A small image classifier, trained from scratch: layers 14.
Rows from block 8, named by matrix and row number. Rows with one number belong to one neuron. Each number is 128 + 32 x the weight over its row's rms, rounded and kept within 0 to 255. All counts start at 0. Numbers have three digits each. After the name is the row's rms in percent of the matrix's.
# u: gMLP up (value half) (model.blocks.8.mixer.u.weight, 384x192), inputs 96-191
# v: gMLP up (gate half) (model.blocks.8.mixer.v.weight, 384x192), inputs 96-191
# out: gMLP down (model.blocks.8.mixer.out.weight, 192x384, transposed), outputs 96-191
u.230 093:095117089106152077129108055158131106026143162109158106099095159175140111105101168121103125097135174114127076147085162072129139165149065114142172127172128109138097125143128151130109156143152159155137133162162148079128126156122120139202112200101109068077120087057095094130117122120146133092
v.230 089:094164076122142121175146106128177114110164129122100105074109100130110124209136118144127122145131124118149161098120093179089214114111107135147145214123124084085161121111084111086133143155146121104132153132150111148123120114192138102128130211154082123119095138137163086162137115130120150195
out.230 092:168097145183051128167128100140122138168100107152147138101108116094164138155154127137125114193121122127067144129170120127055105161174121156088155130135049107100111126128147118108125152130136125119078151186141137213112148078094091084170138197088189114152088136129145102112106158176095115128
u.231 104:108144150132131154136119134160134073099124184120204125138131119156177130148125125152059108108113138142103106111123144132178145152129109122184142145152105099173140087063119141091125109131151163158117178099118087142106174104170141143127164180139120062075093144120130104102092206130124210106
v.231 106:159111100103104134102113081104062105156129100112196147131165180101123143141143151089122124089157121151171187134143151108157146103139098138089058142094137172118112117098151166169126060211164141155158112139095148069131117145101164152103146132113162145142163134126115203062172140056173144139
out.231 119:147163106155158137108075178127155143077101139146142122195121150085082137123167128120092067165168133136082117131108121133134119131108139105169065173177120106128138120160118126135125150075195161071135172199091070081133117162089120104092054146153134096113101134124183124154174078154147152100
u.232 101:141131085160135099131083087110088109114109176109163180103129147130157140162121111094138123056141146090118149139174147090179112137149079139101093124130101126156056130112140156146152173212152135171152158118158144080145127088145147162161131136120142114101152138087136108088081142099174117143
v.232 114:115120154075134140094177147165154122170138083190142101116122158084152137133190105116097159156166112139133119106078130129130102113074170141122129117093135133111117117151148065108147133087122124137125131131103130160186123151140158093120104115072158140093110127144089179182096108182103120060
out.232 076:137155146167084166151171120099099137177088096121058064166177076099113148086137159114160138167158174115107112144120110076074132100145187088185164087098124113154142130105091165145150135153145146104099147145139103148105115148116019144066088111107136132128134141149138096113117132155037090163
u.233 105:101131178135179162198157179115117163126119147125134076171128105119199113155148068134122104112058116152056073119113110112123139143109099109085117069116183039099131144115161145179183153080111113201058179144136141135122121147142076114128104148082094149094060086101150064115142067170106111096
v.233 102:146119139092123081071134119150126104134134134107158112093149141139100150158112139128132120119100151112156121147172107154127183124118152127152113171110114205079124121079116138148101073128158159089179107108133117167072080133202193171098122109190125097162192095131071227144142164134152125109
out.233 124:149130080090098065113133152064140089145119109159133165116144111147084123136137125132097122127121124124129129098162106084123081124147101080133149123135090179176065109122158115107142150137119141121187128147084142147113104133125106147097114161091149152151133171131145147171142118114121129087
u.234 087:127147154148132150068141133130109048122122119141175124141117139184162180193160086150132120092121094080088119110176131165164155062090140127086121069189124135126087175122135124167173127086093127138151152060196072127146103110090141135134133087158178107131166169071108182151119110156154160097
v.234 069:109099061162135084123140157102147115124155062185151180114074157087098135168152102073127142125108142133088076147108177166140139133155145151135093147152175161099086195191159118126136169124164098145149160103078147134184145101109130135140108191154198146125092084098102088159132091149131125100
out.234 057:111116083154095080128128102120077159141133094100135139110102151103112163134088208114143106071065172147136146145150144119170121137130181125131083138122148151088120121128103139141153091168126116154139099165119067099104146171131070148076136127164192096081109106153110099107156139114119106157
u.235 098:158177197150109175130168121116153162186109111176060106226167101081147129149154124134138152175150144096148133172120087096175093112077137143067096079056102075114117087139149067132142132134120101114076135162133115156099089178050129127102116084065133213147176138180160148122072138178135136140
v.235 087:154141088093154121113109137136142123086146145148125194096159139209115139173153092105125127064142081171089080150157110108183104136182150155190101158147116143140063120155156133088179093076141143162122165148127136088159169130142133155199132124101147075112100105026076119107129142124127091108
out.235 114:092072168101169119101110131087049156146118141094143120163162208123126115108141114156160122043141096129105118142129170103086186077130180132183135166123164105123124135099162158170134104124177149163092101124127119079155064120135083130159094135138109126156108123098110084134157164145084085115
u.236 028:115116123146154180051074167136100137144069128175083104122118187139176127139164151134128139072128122124109177112149182161165176091173188132101107117120080064107102135117123096147147070091147145125116157119141115158165142103096200167136130130100096123081096120090091154142127137127089104127
v.236 131:105124136055160149072180137188143112160175111167130092124156182075132138095175115115081159156166106172146112120079137087168128107057156141116105106105147143114114107143153080108100147071107119129124087128129142130176083158135160102102102092088135145070123150146073160181097119174100140057
out.236 012:035157116104160116162118100057122135126099151147113127141184109146096127141097117097149129048209082023186139171148147171136170115107116124119127123124167131141112129124131133129110144113126132127122111045123142138137109145113202125127140082115105123216158135098124127107143132087125122131
u.237 097:136156126145145164135153115104094084086147182087113120153127146144120098108143155140116077083084165118185161118108145138103164161164105094100122109105143071078137081083184128166115108112132130155146124202089161033104097186122131124143118137114064145143134135101132177097151145088162185152
v.237 086:161136056095149033120119134109137114124120085112144180091127146113073139135147108148094086136150125132069115125109144166125111113160145110173119118140126178195071120134142149078160130111150173101178176125058155100103148103092132139126115158179177128107133122077082085106147128124159074116
out.237 059:155125137102070139077103198084124134150083131124130146167162126106128141122144150107116100080151048142113135140149112176145101116173164133135189138127154105135103128064146133120155116146152157178143147147143108126085143119143185177139153142092098085084163079140137127132156147094112141142
u.238 072:133148176160163152149167125136119065116156186094150137131097078166132125169141106124115095143140095152117064126171107172145169089131080090091105145186178127141103183109157136066121166096086167180129140111213095090109147128097148119137134093183129114103100107091145113151134093110174145101
v.238 075:113113144181178117129158147116119122097105116108170135131090168123106119188154137141096134118101171158052128139112133141097135114139151135103096130130159091059177179143146137143238087098105104131161201154052127123151103129170112158141109136170142091102096119098069118144114080133096158108
out.238 050:149115114151129151144122183083142127114082156061122149028101129094120073159126132103141128119127138092058097177085136167130123168181121166147146112123143118159158118115102139115136171107162167114121162129113168083065082150137161146176152138115145120163115125094115113105152154108159123157
u.239 115:121099161122126073116099133183173138061163145085167134112161128198161140079088128141106117137107154130161145067115080150107099121100167133088119135163151127181139110124039158079158169067122100109133112101143193131135168081100131119137173103159140044123133109132162172099146167149173110088
v.239 101:142120098153135150088145086109063117143124113144169177139107199101118149143161162129139116059114133196089161123148140150202122075164146130130112119143151141104155155131117150153174056143134113157127137162071137095130129112166130130161107089168177070088112120084110133117149166051145150131
out.239 086:071124138156175156132149097219163142123089130081105130112157116166125110120094087164155144112065178104106083109083150091062167139135041103159148061127184083186151138132073146061128081126145112130105159132190150119126158113108114125132133098108150135154105142074147098092177119121112115137
u.240 053:127106123139130203078063138156120142154077129157092092120144184175143128136179132119128138078147124124107151117153212146146168140179151119140116096094091097077079130130154105095142047109140149138106152106174129158183133103116156168149108157074073089104108110111098089139140115135099099117
v.240 135:102121145059160145077179120185137119156170122167120100120155181072126132094166123119086150145158119177155098115081132078179136110056160133109107109109152140111113101132138084120087140069099124129114076132135152133165090163132154098102112081081143156060136149143067167184091119175103135075
out.240 021:034144111093162115167134117057124139109106127152104134140190120164118150128088106173155140069198047056136146160155119120130149066118144125133135124127167133132125154106130150150095142113128122133116106073125109144119099124126161116120141103107139124207108162108125101110126132123103115127
u.241 099:126107114126162118095091182135175074088173113108130180092130128181130166165159097098097126078128085151102140112168124135150081160148124117122115115178143168093117153120125158115174099096119157162138178105067156165161186105163175153196140127116171060147135144034122135149108121140168209123
v.241 108:101135141149146119180133129096117164123081128187186079142072174109146133108135100115176160130145087150156195086139159110088113068142139154140141173143177107142169123171112136153148100090159069100126167138120160117141116114120121069201102153131145101092080126134142107149116121124104162191
out.241 103:146093160140069143125140124112071159161114126120169126114079137076093165130131134145131085116129207147087129167099132139098164125142112164133152131136156076162157128140141142093198094111126166108133184166119113093095145035100070153158113139181073161143130164102104150123155166099108107113
u.242 076:117118103150120119149147116102150131110137153116179167085095166117157106154104117083118138082096124159089141086093146113190088142172094145081102110183139167093130104146095135138155116145121122172140186125112187134175128073158134117187128165146131080143076186063118058118088131183183113153
v.242 080:116124089160173132129150150089118105112165108097171144096091190131138126166120141127070090073142132182069137123124130114145108148138106105070078134197226187089126132127087169114179118101162152156145199149087168081166161115130140131154132153178145071119063164040135061102142141127187174124
out.242 078:151150147145143130136150110105159155112126102179133129101144143183209197151134139163145151108070147114130073077129145093149133146069142150106113076098066143101107096158119104102145056114121105087103147111117113171139111099168109111142101096085232139142148230099086088138132064111065107066
u.243 103:161126131107086142143149151083117101199082124190098171139149123112089066126124150119124119148125167111169091171187084104120084130114151114115106062088129113146092116126175123122095129125021168114147066176143102135077165129061081173055172086123076140149171162184175153123130131119105133128
v.243 086:150108101159112140108068119096094145081079118123136170136093153186104152139105183136134136090145123116106124100150147100142092178170143133169125130160117165107093088151140186172119142180156112139193162131117127087166098142161092112186114135107154113145119130048080147165090135116122122093
out.243 110:138105167077145112105115111079122153146072137029108117148209154111156145131165088152154141103185102095112074153080118109136131121109145119140124121125143109101115086141156129106145128115154132161055148138102124106140131146139147144124089079100105139133094105103122190172188108137116087054
u.244 102:100157139128091112145092102153146146149083079138120135150153093148151184099090126126085031100113152071155111070168137152145107122089139087091170089083173116157131155069101122163155110132082187124179124069138106168109162071125102222089177173109104118105146142135151112107151107163148129105
v.244 088:139103076075190129103115184101146105110133109138120118095142208123102173118154104086132109062136122147103124160099183116179108112131176124134074126127154134107152100131187120099192096048151151121186131108068156093172083141202190118148133142137158094112141114108106147132155127115160129173
out.244 077:163122112132077099119121174076190130109107190111139154124173071155168107150118053118172163183124072098103076146141079119112112201157108164119093088150110142133141085146114129100101186140178111128064156084152086165119140106145139072137117108103139120172106134172156117170159098184121154094
u.245 123:121120163146106166157148144098115155142169126141169168109072100081104114138121105093126131141062094178134128105141126137147182158140096108109082077162200142097117104141137088194127156063107137171145127151130147140157167090128130131160141086134117126155085145090086079101165133110182160120
v.245 111:139092117119114091122070106165133106047089107122095139096131065177128137144089174183142120148140105080109187092179105177086140143117148148168099149150141109141080168116072169075100105119121114117166100102122154153116166165169146117159144120168156141109165121104109156142126162162095130146
out.245 107:095195096044066113130102143161187148130107165133152111150164145162149077092159153120100138090175074141105118154149110146121086175201146109153139123136109102114070144106142174096129140175167149178098134155168120131131171166105123109128109151068085065040103054123104120155065122108101115143
u.246 103:075101101113146124139182111104099091088168156154157153131104141139108097158119117152131105090087124164066116165159109139168153099166033140158139139123150131139108223118149169118132156148090127177138124116152085093115155091089117148182156108155088085084107127075129146103121178113167152150
v.246 087:058125072127203102144136138149164068138165116142121131115129170122119086171176082104133132128163103117084096133138088185112137093134151124127175172168125132121076123143146118095190180133156153127131185126136162137136136097116116120134085180120155136107063152102132070161115094177115119112
out.246 060:222092156101124098133116115058164135155119124128112169091114126090126178108095145062147131111139227165145126161125096143127102181085108163107112118110131136120182139094120133128115104136139092172116099170125135166101136169170145139099158129105124155179205077187149129124053148133102161145
u.247 091:149082113135111145083117151109108131133137194150122138143148099138134172131146119153085114127097176178057096149109129120182072131120090109114120144135059127095173156095133151086138176149069157194120157135117090173139143092139125173104157094124146081096103100132152146142058114155148143081
v.247 081:157147129153094153117087144118111122133074113175160108144163117162162147173140085095090043118100143107093126118159143190150080107147096132071132133121118102116096159080181142101168093120101178179153185118126149126115136091129126155125181108118136111104114159069118152072142132169148123160
out.247 096:138105158169113093101108100140111151141095152101118149096125130071091139137143145120143113186102221110129121167093139104131137117133172159168128099133131102160137115180157122138113169128123107081093141147130169118119067126118104155149123134125059149132173097131065166142110136202114097158
u.248 110:152154138139082117128173188110179158155155096177074122186176092114131140127136146099079107173124172144168115121111083173157107112083125106071114131079118082140122120078136091059160166102086133125112108146093094152085103154100138135091156104114065142119147158166151136143143116125130151107
v.248 093:107113089111165120096113087081148138030190131150154162088134173145081133152126102121130144080149131123079202191135095097192087140191078165115083112156139160108129150158142164124166135103113134171157148146165168091164133092119152134196140157113132075158102123041097127100120157125176106186
out.248 117:099132112099123136140120098068143095109114181120113166142116143093114083127130128144185110047128090072119119185122096156124184123162137112182129071137178071137160135105131171225157175139211170165114114151149126122101127155151120159179119141130144127131131067109127138134128148115127134148
u.249 077:099099186193135129147158139164158118091167117054128112083099123122123111118117119181132119138075118130091095115099105104113144177145102114091077067207168165132136106119066138071103147121163182107118127150161172056138180170121188094185156136139174122116093164102096132149151108134146194159
v.249 081:161067137118097104150178134104194100115172094065104146114129132176147152098118143126147155132150111097135127127110107145136082132169131143141127126173119166138123141122085136068070116121116140132122101113158117121143129159116223125169181111127079146180122218146123168152143120150134156142
out.249 087:130116126144152150029127073196090100118119100127118099149100152085104090087110131132114127169186095117179150153118144148026122073156167137128145132117129126140098109150136099179096142135156117109143064155157123080114122131058131137115113162119158142151158101145161154098157141092160148127
u.250 109:087076142176113113096090091179126101115185132138101142091110135134104116102124121129098123152116126190117104126091145108138089163116091118146154116178107163150117132145120108094103091118119165181192106132123168146189186101152112133119147158100140079087126143055085114133100136153117140145
v.250 094:116069122131110080161117112163115141039111142114120135088122101204165153155088111205152122114090090103078162110157117127102147156120124165145123133116135159135145187132052165107096098174164101094203131078152138140148144145184176116179136134149177119135140130059091129151126103149124124161
out.250 128:099147095112079137124096131163136157145139080132093163108157147114117077144138178183122097084151096116098118163156113165160124188129173062134155149153130146145058170065136142140066117166169221182152038104153140108133132128125097173070133145135104127064137119135113077150102142119135081146
u.251 086:179154095172092133203105154082135113122091104132134089166145041111143151133124135125062032166114146156124088090102104126143111115140128084136133147122140093180107115083152122156164193075077166138144177172090136114059135076109102118111145163172124158123140162134140154100203125110134091130
v.251 094:135112159168109123075108184143124149118153079090179119112132141123104166209132115170078131136131105158061135109150084109144066129194134129155077174186149142096128121117090154090175132111114107128158160116146166196169108105172157098197135167153168110159114129118071202117086174149186115154
out.251 096:139073093127170085114150096170146096093118148167113121110156111172130136096123084104169151117136130078148125128103133118094168089070106142156145135086086169168122153122131163155113122138176141115162118106073138101165085158187145138107102107132173150143159141108112118122116097131108097082
u.252 085:126157140189133136049122117132078148157194139084108172125081108153072115173123162170130119101116123147084086142142126097201101152151096129143118128181074140084109134167103094065146109134090153154115120144131130093178103100110084133148118077124110084132134126108103143109055171139181084084
v.252 082:169129124125061102143194137148148050129143138157094148133160124149147120158124117141142156164117142170162091102085133131070144174128126133057141100080131160112091071125159095112126114190178074107118109128112112118133130200156125101129131137126088185127149149144178077172181103124133194129
out.252 094:168149117053158108167148113089107097121064134165190128170175108119167184125159110150153135093208101130131118150173106125137117069122103111153091121165146148116123132108145170124151105185140169149069152167156110173124160094109121107080084141131115128111108114127188120136154098142108220124
u.253 122:115117076122184104095111131117141101066158103103155139118123162135100118173134135126095102058150142102172148144117129145145179089186130119159098164131155097122073150123141160130143172099148143123173117152143109102113090103132181149190125158142062096092114114114075195088191092100149132109
v.253 106:121136123131129113132106176090114076135141166128127173109062137133143139196148151173070085112119082116052143126136139169143129122122078115105113128162136146116087115109136124097198180113125174175200177117071171118133156106106147124137148146151179178128117139059064112103088141127127158075
out.253 112:132095153142150149089129145108140084083104113076105146101115124142057118069080095120106127144107106178120159122115094143089095103162082162146115104117157131163225126133130148113159113129090082203189141153145091051117154073161116080125174088127115103104135162107170147104141146072127136149
u.254 095:152129068162132132112150184067121098089169126104107193117145154134090128180136124092128117052170125146100131158172135138197131116198113132116092113111135123098107174104161175101152132109111148175148155142134140078097093119131160152171142158136127112112138151057135086116153133086182177176
v.254 089:123113137181127153148127130161155184103149139094106126163102148128152127133121101105104076128075163143138076093139098100099119118196133091108096140153172128091166084087152099074149169069175136131139125231122186126145139144120159108138128162110154141145065090143158136134130119152153140224
out.254 086:072103135117090092136145114142143154152128130131109139118147123163119089141114134152125174103112210088112134150172084119136147092166137140190135123118147103211090160126082188095157105129138095151101164102173158116044113107129106137166139111112172147128109118093086117121101164104079105155
u.255 101:146158124113098149130093105106036092151089146115199141123142084139121124204122103107083102122125096168128114105157116097169134114127058110179133183119110119170111093133126144122154119140070169161133156136110083126117189068176091116112141080091156089127098122098125169097140180112122157073
v.255 110:127065055058136065091110128157114105136143109111148171070127163124066094166097128113111116112165088163158195098142196154129170120128101107106135137123160158146117131114149146126106094128100126190206107086071150143131088136207222174121159125133109079148083106123100141116138144106178133080
out.255 109:181035086147112073110102120142159130097102145112145140072136122157086110110119122086153147231161129165101159128138136060086088112160124132158086149162083167144178141165123147133113149157130134094132138110134107162123110155175138111110123164148186089100069113156134162172126121157128095129
u.256 089:167116059160142144135095118142124074133141148091130145065071151132155102166119121110112113074102112165099123089146156173159146123140117120112153142153094131117121144092104131078121137128129183185148147102173120100141149121187202183142144129193169078058108133075122085137082166112158115142
v.256 086:149067161152167088056122143117127139169144081095122153073063175123097104168149086089107147118166130156128150132111165142108149138177149154087093156120136175060125137151138097125156086125162128126167146149105133136155112147189193178201129134089120127142117099113034154160110138187175156111
out.256 065:149169170126154145122165194138059139152125083107149085107122181152156175163118073070153102148166078172090080146103199111117129124097199125113161119109130166129134133117163107162119141084140120091108113079095073135095081104159132085193140085095147127148178167145136130069179143143175106093
u.257 094:139146156167143135116139077192101127102099105127162097113155172141181181136150138142134136128116125137088073087135128136093118093097186190130155095174143125136103164152100144152175070112142082113118143108091089082163124100141093100199098106151100065079139114091130123137159123165110095070
v.257 097:153156113192083175203185094064152101146102107110150103124132143116106143155140160108137136132101131138079119119104145091131128134149102136115150114108138143168116136141149123169137091114126125134133224153104120076149096167117118114171125153130140154112110171077148111143104145107150128208
out.257 117:112129131186161139134073157165116128112116049126104088121117132126118179114111106120113121117119134115117157127120108130055102144159164130175180155154175132092100131115108150122144119074179146085147118075137116128124152075195104140196133110121118117102166150138136107126068182186068104111
u.258 085:135114154109125126095137169109128135117147141153135074133109148123183136163165125127083084132139126157058071091120136145114124113090135126113124116144103124098108130126138102147146138094133136170090123129085087110119125102131107078145088151123054115068108098091158087207119080168112151066
v.258 082:177109096054099048119128111100144093106135088133113213101181086127105136116046119121139126143104107122156125153163067157127138149122128138155145198111116195150071149091132181147085149106133143133154077071154131160120118119150147151081187104152138157166168107139139153064188165123143091141
out.258 102:139109165131129134139155154110144096129096151084123104093117069127108096090112166163102129147146165154146120137063049086107071113182100077140155130092110143199191072104113151105112173118111147151131120141170141101060140149137166110112162112076114149150102182193179172128131105095144168120
u.259 091:092065075124127144112128155178197183108165105136144127148130157138121123102115159179105096113134163068143131122122179177135108147175144072211139145122198078135046136087126111096122114127134206080190115117137113122118144074080132168145160123133130095104107181150116150124175174141152078097
v.259 090:143151154074101129093154148092118132134127182133108161116133143165105107149068072117139159139107165128164151142130086087107134160103103163081073103096112127148158167123165110127091174144105077103187071146184096110127089196185150121128201102100079166176154138134078135138118136130110183127
out.259 103:133133086096075190166139180143115176099115194157097090140122178144168224090119096134168124159130120134072126106133241137100107155133177112161145114136174125124183137143065097099143102135166078077141190141161106145148115108122081094147142132115145100110130132148159079100122171090130122204
u.260 086:131127152127132073166129120121091113054113108074130077123095083185116194129070132109140111115069129116154118092123132121104164154118135129109113098127168145121104113140091163119096137111135093136154125147105148103103141164126108102224135173140112106136149107065133111101168130142151133114
v.260 086:039184107137169105116119109145096123093122192120175107129155119116119150138099111154109102128108079144101143103102119119115089094137108126114206115154145117196138083123084165072183079145113137157145141110058145108124160091128068135109125142156113095115145217072138104081102155157116151122
out.260 083:105142106167107171127103111138101164138096070190141127155118154124127165075133200155108055071170155116115064127120112186161093120136087090092199152121079115128126150101149153112147074118165217185157137133091140075117148118123114140062087166122095118128130110098141114149115083103104108134
u.261 096:104153112159163115164138129079108147056135123098227111123141057130127153145086138158120086123100130152123133070116053138113117092144090099143130168149142155168142182134059193044171122148085148147135103143129104052097164075163114133109122124157167098127105189125150156091170141085163142151
v.261 110:133073119124191117059160126164158090143229098123100176055148151110127140128162032097162170141189126173137163114138118098144114073081153128100097107139142208082162173142100079079139159128119134138130069104151113160179114100180205160113131117116132092109106159155132114208116158158138168123
out.261 081:150059143132106139111151097189120153118168101122136119114116169120120123135116117112146187161166090159155151193151140099107102162115092176087087145147147165086156149152145148134014122144127070129097088112122115129147109151147165038165126083110176105085120071127113178142090120132148131116
u.262 079:141128138181135119166137118080175069124122169149134158121131126089123141142153141126102088072109102167129134139208114155207123109156120117111073120151153158131080159099144129145115121070083161186158140116141120093141143125118242115135159118143140136137150206087089140109129172087180179182
v.262 083:049074087143221146086112156098151159129116050122096151150141154124103108174137130105086105050167110082128109146137144127163098118142143101169096104130215121061114128135142124094124114118088153149151125099097113099132144128136142177149120129082090101149107164127151130132190100148152123069
out.262 084:110204100064054168167117131135155107152092140118101116130120144122110102141138161129118069177139173075158129120116135143125157143111147063140149149141185118172125104120078077209109158121128172083140116119153163104089076145099116155101137114134080148176167096154150204180137131155139145141
u.263 109:136096076112084119102114189115053129154082103126152131100147152124119092108143202113087119084155122130157118148160182113113136136161135088176133113097136170117106135081162170154091083162136175085158123133064153115065116138099119175103120095097153102159160165125088127147181105055122091086
v.263 107:125167154113123110167130073149148101116179151101095106065101063147102160190124126159154107132107052123091140137129151110133201194122118164169101170116115112079085086141071119102112117114119111123133143148151121133178126186150193127158162165141121134102136068071080089134108131134150197186
out.263 131:066120125120129134148142143165166102108138101107128145175127101147153088085113145121146116174093108099192145080157148119146144093137124068130115107138174120153170156096098066236131160185131148142112095126121093158102155195132105106098122094153106105117082123173108160135170118159152089156
u.264 101:101108065089129178165094168105109039102124106135200093167115127152156120143142148097063088097138051126131114124175161104174175130148099097156087158134132133137104106108176127173091133126124174151141136108143091113101164110116127099135152107083130126077101154102129139082206155113209125081
v.264 104:143071098059093069125133138138174091142108060145117188111108118167105122141124155097146132145145123119159145081203147219062178125140163118168167152135157155133110205119115117154113090170126118135153090141151113171104098135163145138122144112097091127158121096156146128155143137123132151116
out.264 097:179149147078083084111142174126155114119089136103190126088192180119154130142166076044124144168181065135147134154102101155074146139147087194069100111139125126114153100144163107125140102147173105118091179171120144113161138142136192066143109123090148125131114107089125165121217109089134132111
u.265 098:151141073135140108194115094126146121102091113158152140152150179156133100060118090081120100094137176094146100112147165153139192125201122099153110127131168120137132159106164142149086146109182159123151163170171074056085096159108177159140127160156074138115083126124128090118166121094138104164
v.265 088:158118109170120060095092112085149095138128076123098215056105143124064102234138133142156124141125080129072116140204113171088142095150121152124131101160116163105079173151147132101136151128108129139173100092072132153142110138145110155126102153171134099121143129073085082190132108186125139131
out.265 055:159122098113146092099116211157138116093096065164163164139146139159077147111103140134085101208084188194126145084108176192088103137147209096121166176139123149151116180121119112114109103116102128094178132144072101124117121136143162175076133111150108131161149201151154175088121143078152123102
u.266 100:108098141106176142086148133167150134081153197028142130090069211115163120123139125109141137096134147104122200141069150127163118109133147209122095130105100085109142142151131123130148105129129078149123123133087142123160112156166196110196125093134136106064131157132092214113097182099148109111
v.266 094:123122157166135173122117116139151107137101134135097128174141080140105162098142163179136058114143183094140138116172081135108146117112081087142112091123175075134141129075090146164133150112130157124118117122171103087095158148092138135119119120094067148186132150137156172139133136131126172113
out.266 115:120170148172105110128104084132133164081188148134113126073133055095148149122091158157120071159080167120134148116111129139160135183089119105112167086144130119135104136079060128111127145091150135138150063140094107136092174107158114140163166110169085112121167120189065079100152135152121124141
u.267 111:100129081098131128182119141116118127107098141126131125167062129174134124116076110139112084048097139106130145153173162113165157190186074092152123123118194082114075163092143163171084128128125152166156181156169066080087168113095131153171153158101105141114152113054091118089151175100171158124
v.267 103:056144107158220093112095138118175145123134098143183163110136173096078105140122141091083102118147176118130140144088085175155070128128114108057173109146175125145134138134133144082199101116109150181208163133101181116102134069156158182125107171098126094124099183083113132123148124169155153112
out.267 089:180083125063132168117172149086143147166153074106104173170155156103122136178139100136124100152144183161096113136124088082169125120072123107151118122102185143146145110128174074152114143120115141123132090097096069206123110157121117172067141093122065177168114160199153130154116110243131144106
u.268 085:095090140153174126108075152152168130054146125108138141092116180096115119155109097111158135125125101092108154128117146161131136150190195157216066127190165136081146083136094146140091190078156111098136092102121155156150094145130166102215134092147149112125118124125084183135118129185157147143
v.268 085:134091057170096144093095121090109138176102092159155163140130147088062088105147167102073066116118185146170160102155151147169168142141121041066141094113181145133105103104146098184122101153134192124156125164101131108092103103134120165101107123109121117163097131097096102144159132089176142135
out.268 088:136103136119166121121106116149181095092123125102111171165156077138138128113082110173119137131109187094148101104117072166099126150071081080110149042132177142107120119119090179127106125116124156106139100108114138180137197145147110202100134095132110133142147156148206125098127141166120170065
u.269 096:191130141194071093130092190052129140110119154086161171125115060091087122112105165087107109115139151143124185097098120165139104144178131121098069151152169093087131068120102121104170182147136117167159163187108162112137132115130158160128171163163119141173084128129121139110152157097163157136
v.269 146:087095130075165125081169104191137135137169135156108109106128144061112116084129152142100142162132109138141110114102105060150114130066155126147115130127154136187108083156098113127078149081121144119123069129141203157149113162128120107095109086087190168050148162128088174165078152203124111106
out.269 069:122185150151138126096103128197115142156135144143071151183131091084096112127102146144099111170127160152178066184114087111135112138103098108129157154119138108177143133109150129109121129136144154090123075124123128118058147134127102198060126105135084162064255075186155123115057154158115164132
u.270 096:135134129145159114198155128114128096075115171113168156156091117138138105091089129119121106079091106133120058128152099189146167126174112112118109121160201141135115164122120182212140126102143112172177172102126103051109162130108137142161141123162137137103140105086135138077171134056170125091
v.270 091:120107120164209107074102161145124113094112145091187149084126172124103136187141141139088117093145069164075072150127099177158121099160126168135121160175136122101129129157136182112160119071123121142184131093066136068138125097177164145205125119133090062095140123089063160109159154094158120060
out.270 082:108067106120121122119168126143198146152152140139066131164134153080095086087142125168098146122162118140137166096118109129105084158125101125126163130091145123153094070158103091127132112151132089125151187162116119096163155148051091096148116164061090138078132214151164126151083152119122157132
u.271 090:122102091147130104110082095195132118134148088138124178082109162188092101109127098157068116100132169119129117130139167107150133195159089113144182138116160150116077127166152141163103123129146163148225188110159116110191135131144137165158121125114084084099109130043057093153102106153171103105
v.271 097:161106122095184099151157125115137102128084138134106140116173087148157100129143060128121173085167127162152096101115112118136167062137108101215105141131148104121170166124108186068137141125113150158091129135157080127127125161171176157103118181140087093100056091157162084181172103071083193115
out.271 111:113126127155141143171130101137192094090122173142124101145099100088134107100169156162168137150123150083121142180131097148069177148128120148111124084101089131077121148169133142144165163191169156052059160183136149141137167179051097126143062201127092127125131100124121131131118120121125115147
u.272 102:100125120106127052155166103167087127078194100130157160104117107160143152131097134152149114146105156164124113075129114122100128114122141113118137101171195176159091117153053145085165105205141106089137117155088162117094146095133111112151104125147174115112138129096141125139177084173138139112
v.272 102:158071137118136038125096136084154113105121104075123163086094062130120141211109108104115130125137097128067153117218113164112115112201135141164093134149141156097040123114133136081125134139098138141120144104155085168104169106144146144181144154150108103113107143117126117148122123168127149156
out.272 105:124190100055140142124132204109144136123137198133136144157142119133112049164143139081097126122156114128136159191115096155121122188119103115134112128109109057102105120100123118069181149146074115115142153185129140168078147120170127174096155110109116095128118113163132198117126113075084167094
u.273 101:149107164151098144150126145135127125135144198120145110168088134107137077116075180087107129138104125181183116137085111146163102161178089135087095198133099141153122099130131143087062155116118090176116087147117126099140156146101129097138143111107131123110148108142164190083119226079148205146
v.273 112:114130093095160109146134169067143102125142121059120168117070165137148111206144146086076100079143084117106110134187124159166109099186163122140078182127105137097089135106154099107173126106065168141146150145129145078138099122084150161156142194109184108120108152089131107122136134112171114121
out.273 115:109149129063180111154131108172139114147118085157057165116118139145138142157106119102136136145096137138169108078172085188125177113133155112175124107162176129147101094075111139084121078140136145161127090150178093104107104182150164118155159076093142154108159117115091112156081113125077188103
u.274 066:081118109148144177082090153137135105150111150158099135091136162155114133158175156146109140098136124082117152125153198168151188146159168106084108104138095116036065167119166066141161082117099175119148130115094123129205114125081164161119106136139080093114115163099099106153143085120095057111
v.274 131:089112133054160132083186121186142123150173121170124104126135177063126125091153134122081150150149111165148109122088123077167120119058161132113106114110159143129111100138136092121091149068109133126121078126133165138162098161130141101106103087085164157064135145135069166177089125177107131073
out.274 043:039138116076166149148122111100142145116086169174090125178151109146112114123097118134153139111214056045169175166161134141142156084094130127130132138121184112128111135121116106180080143113117107152127095093132139176139092155112144132103147099096125136203101137104136104123107132141079133118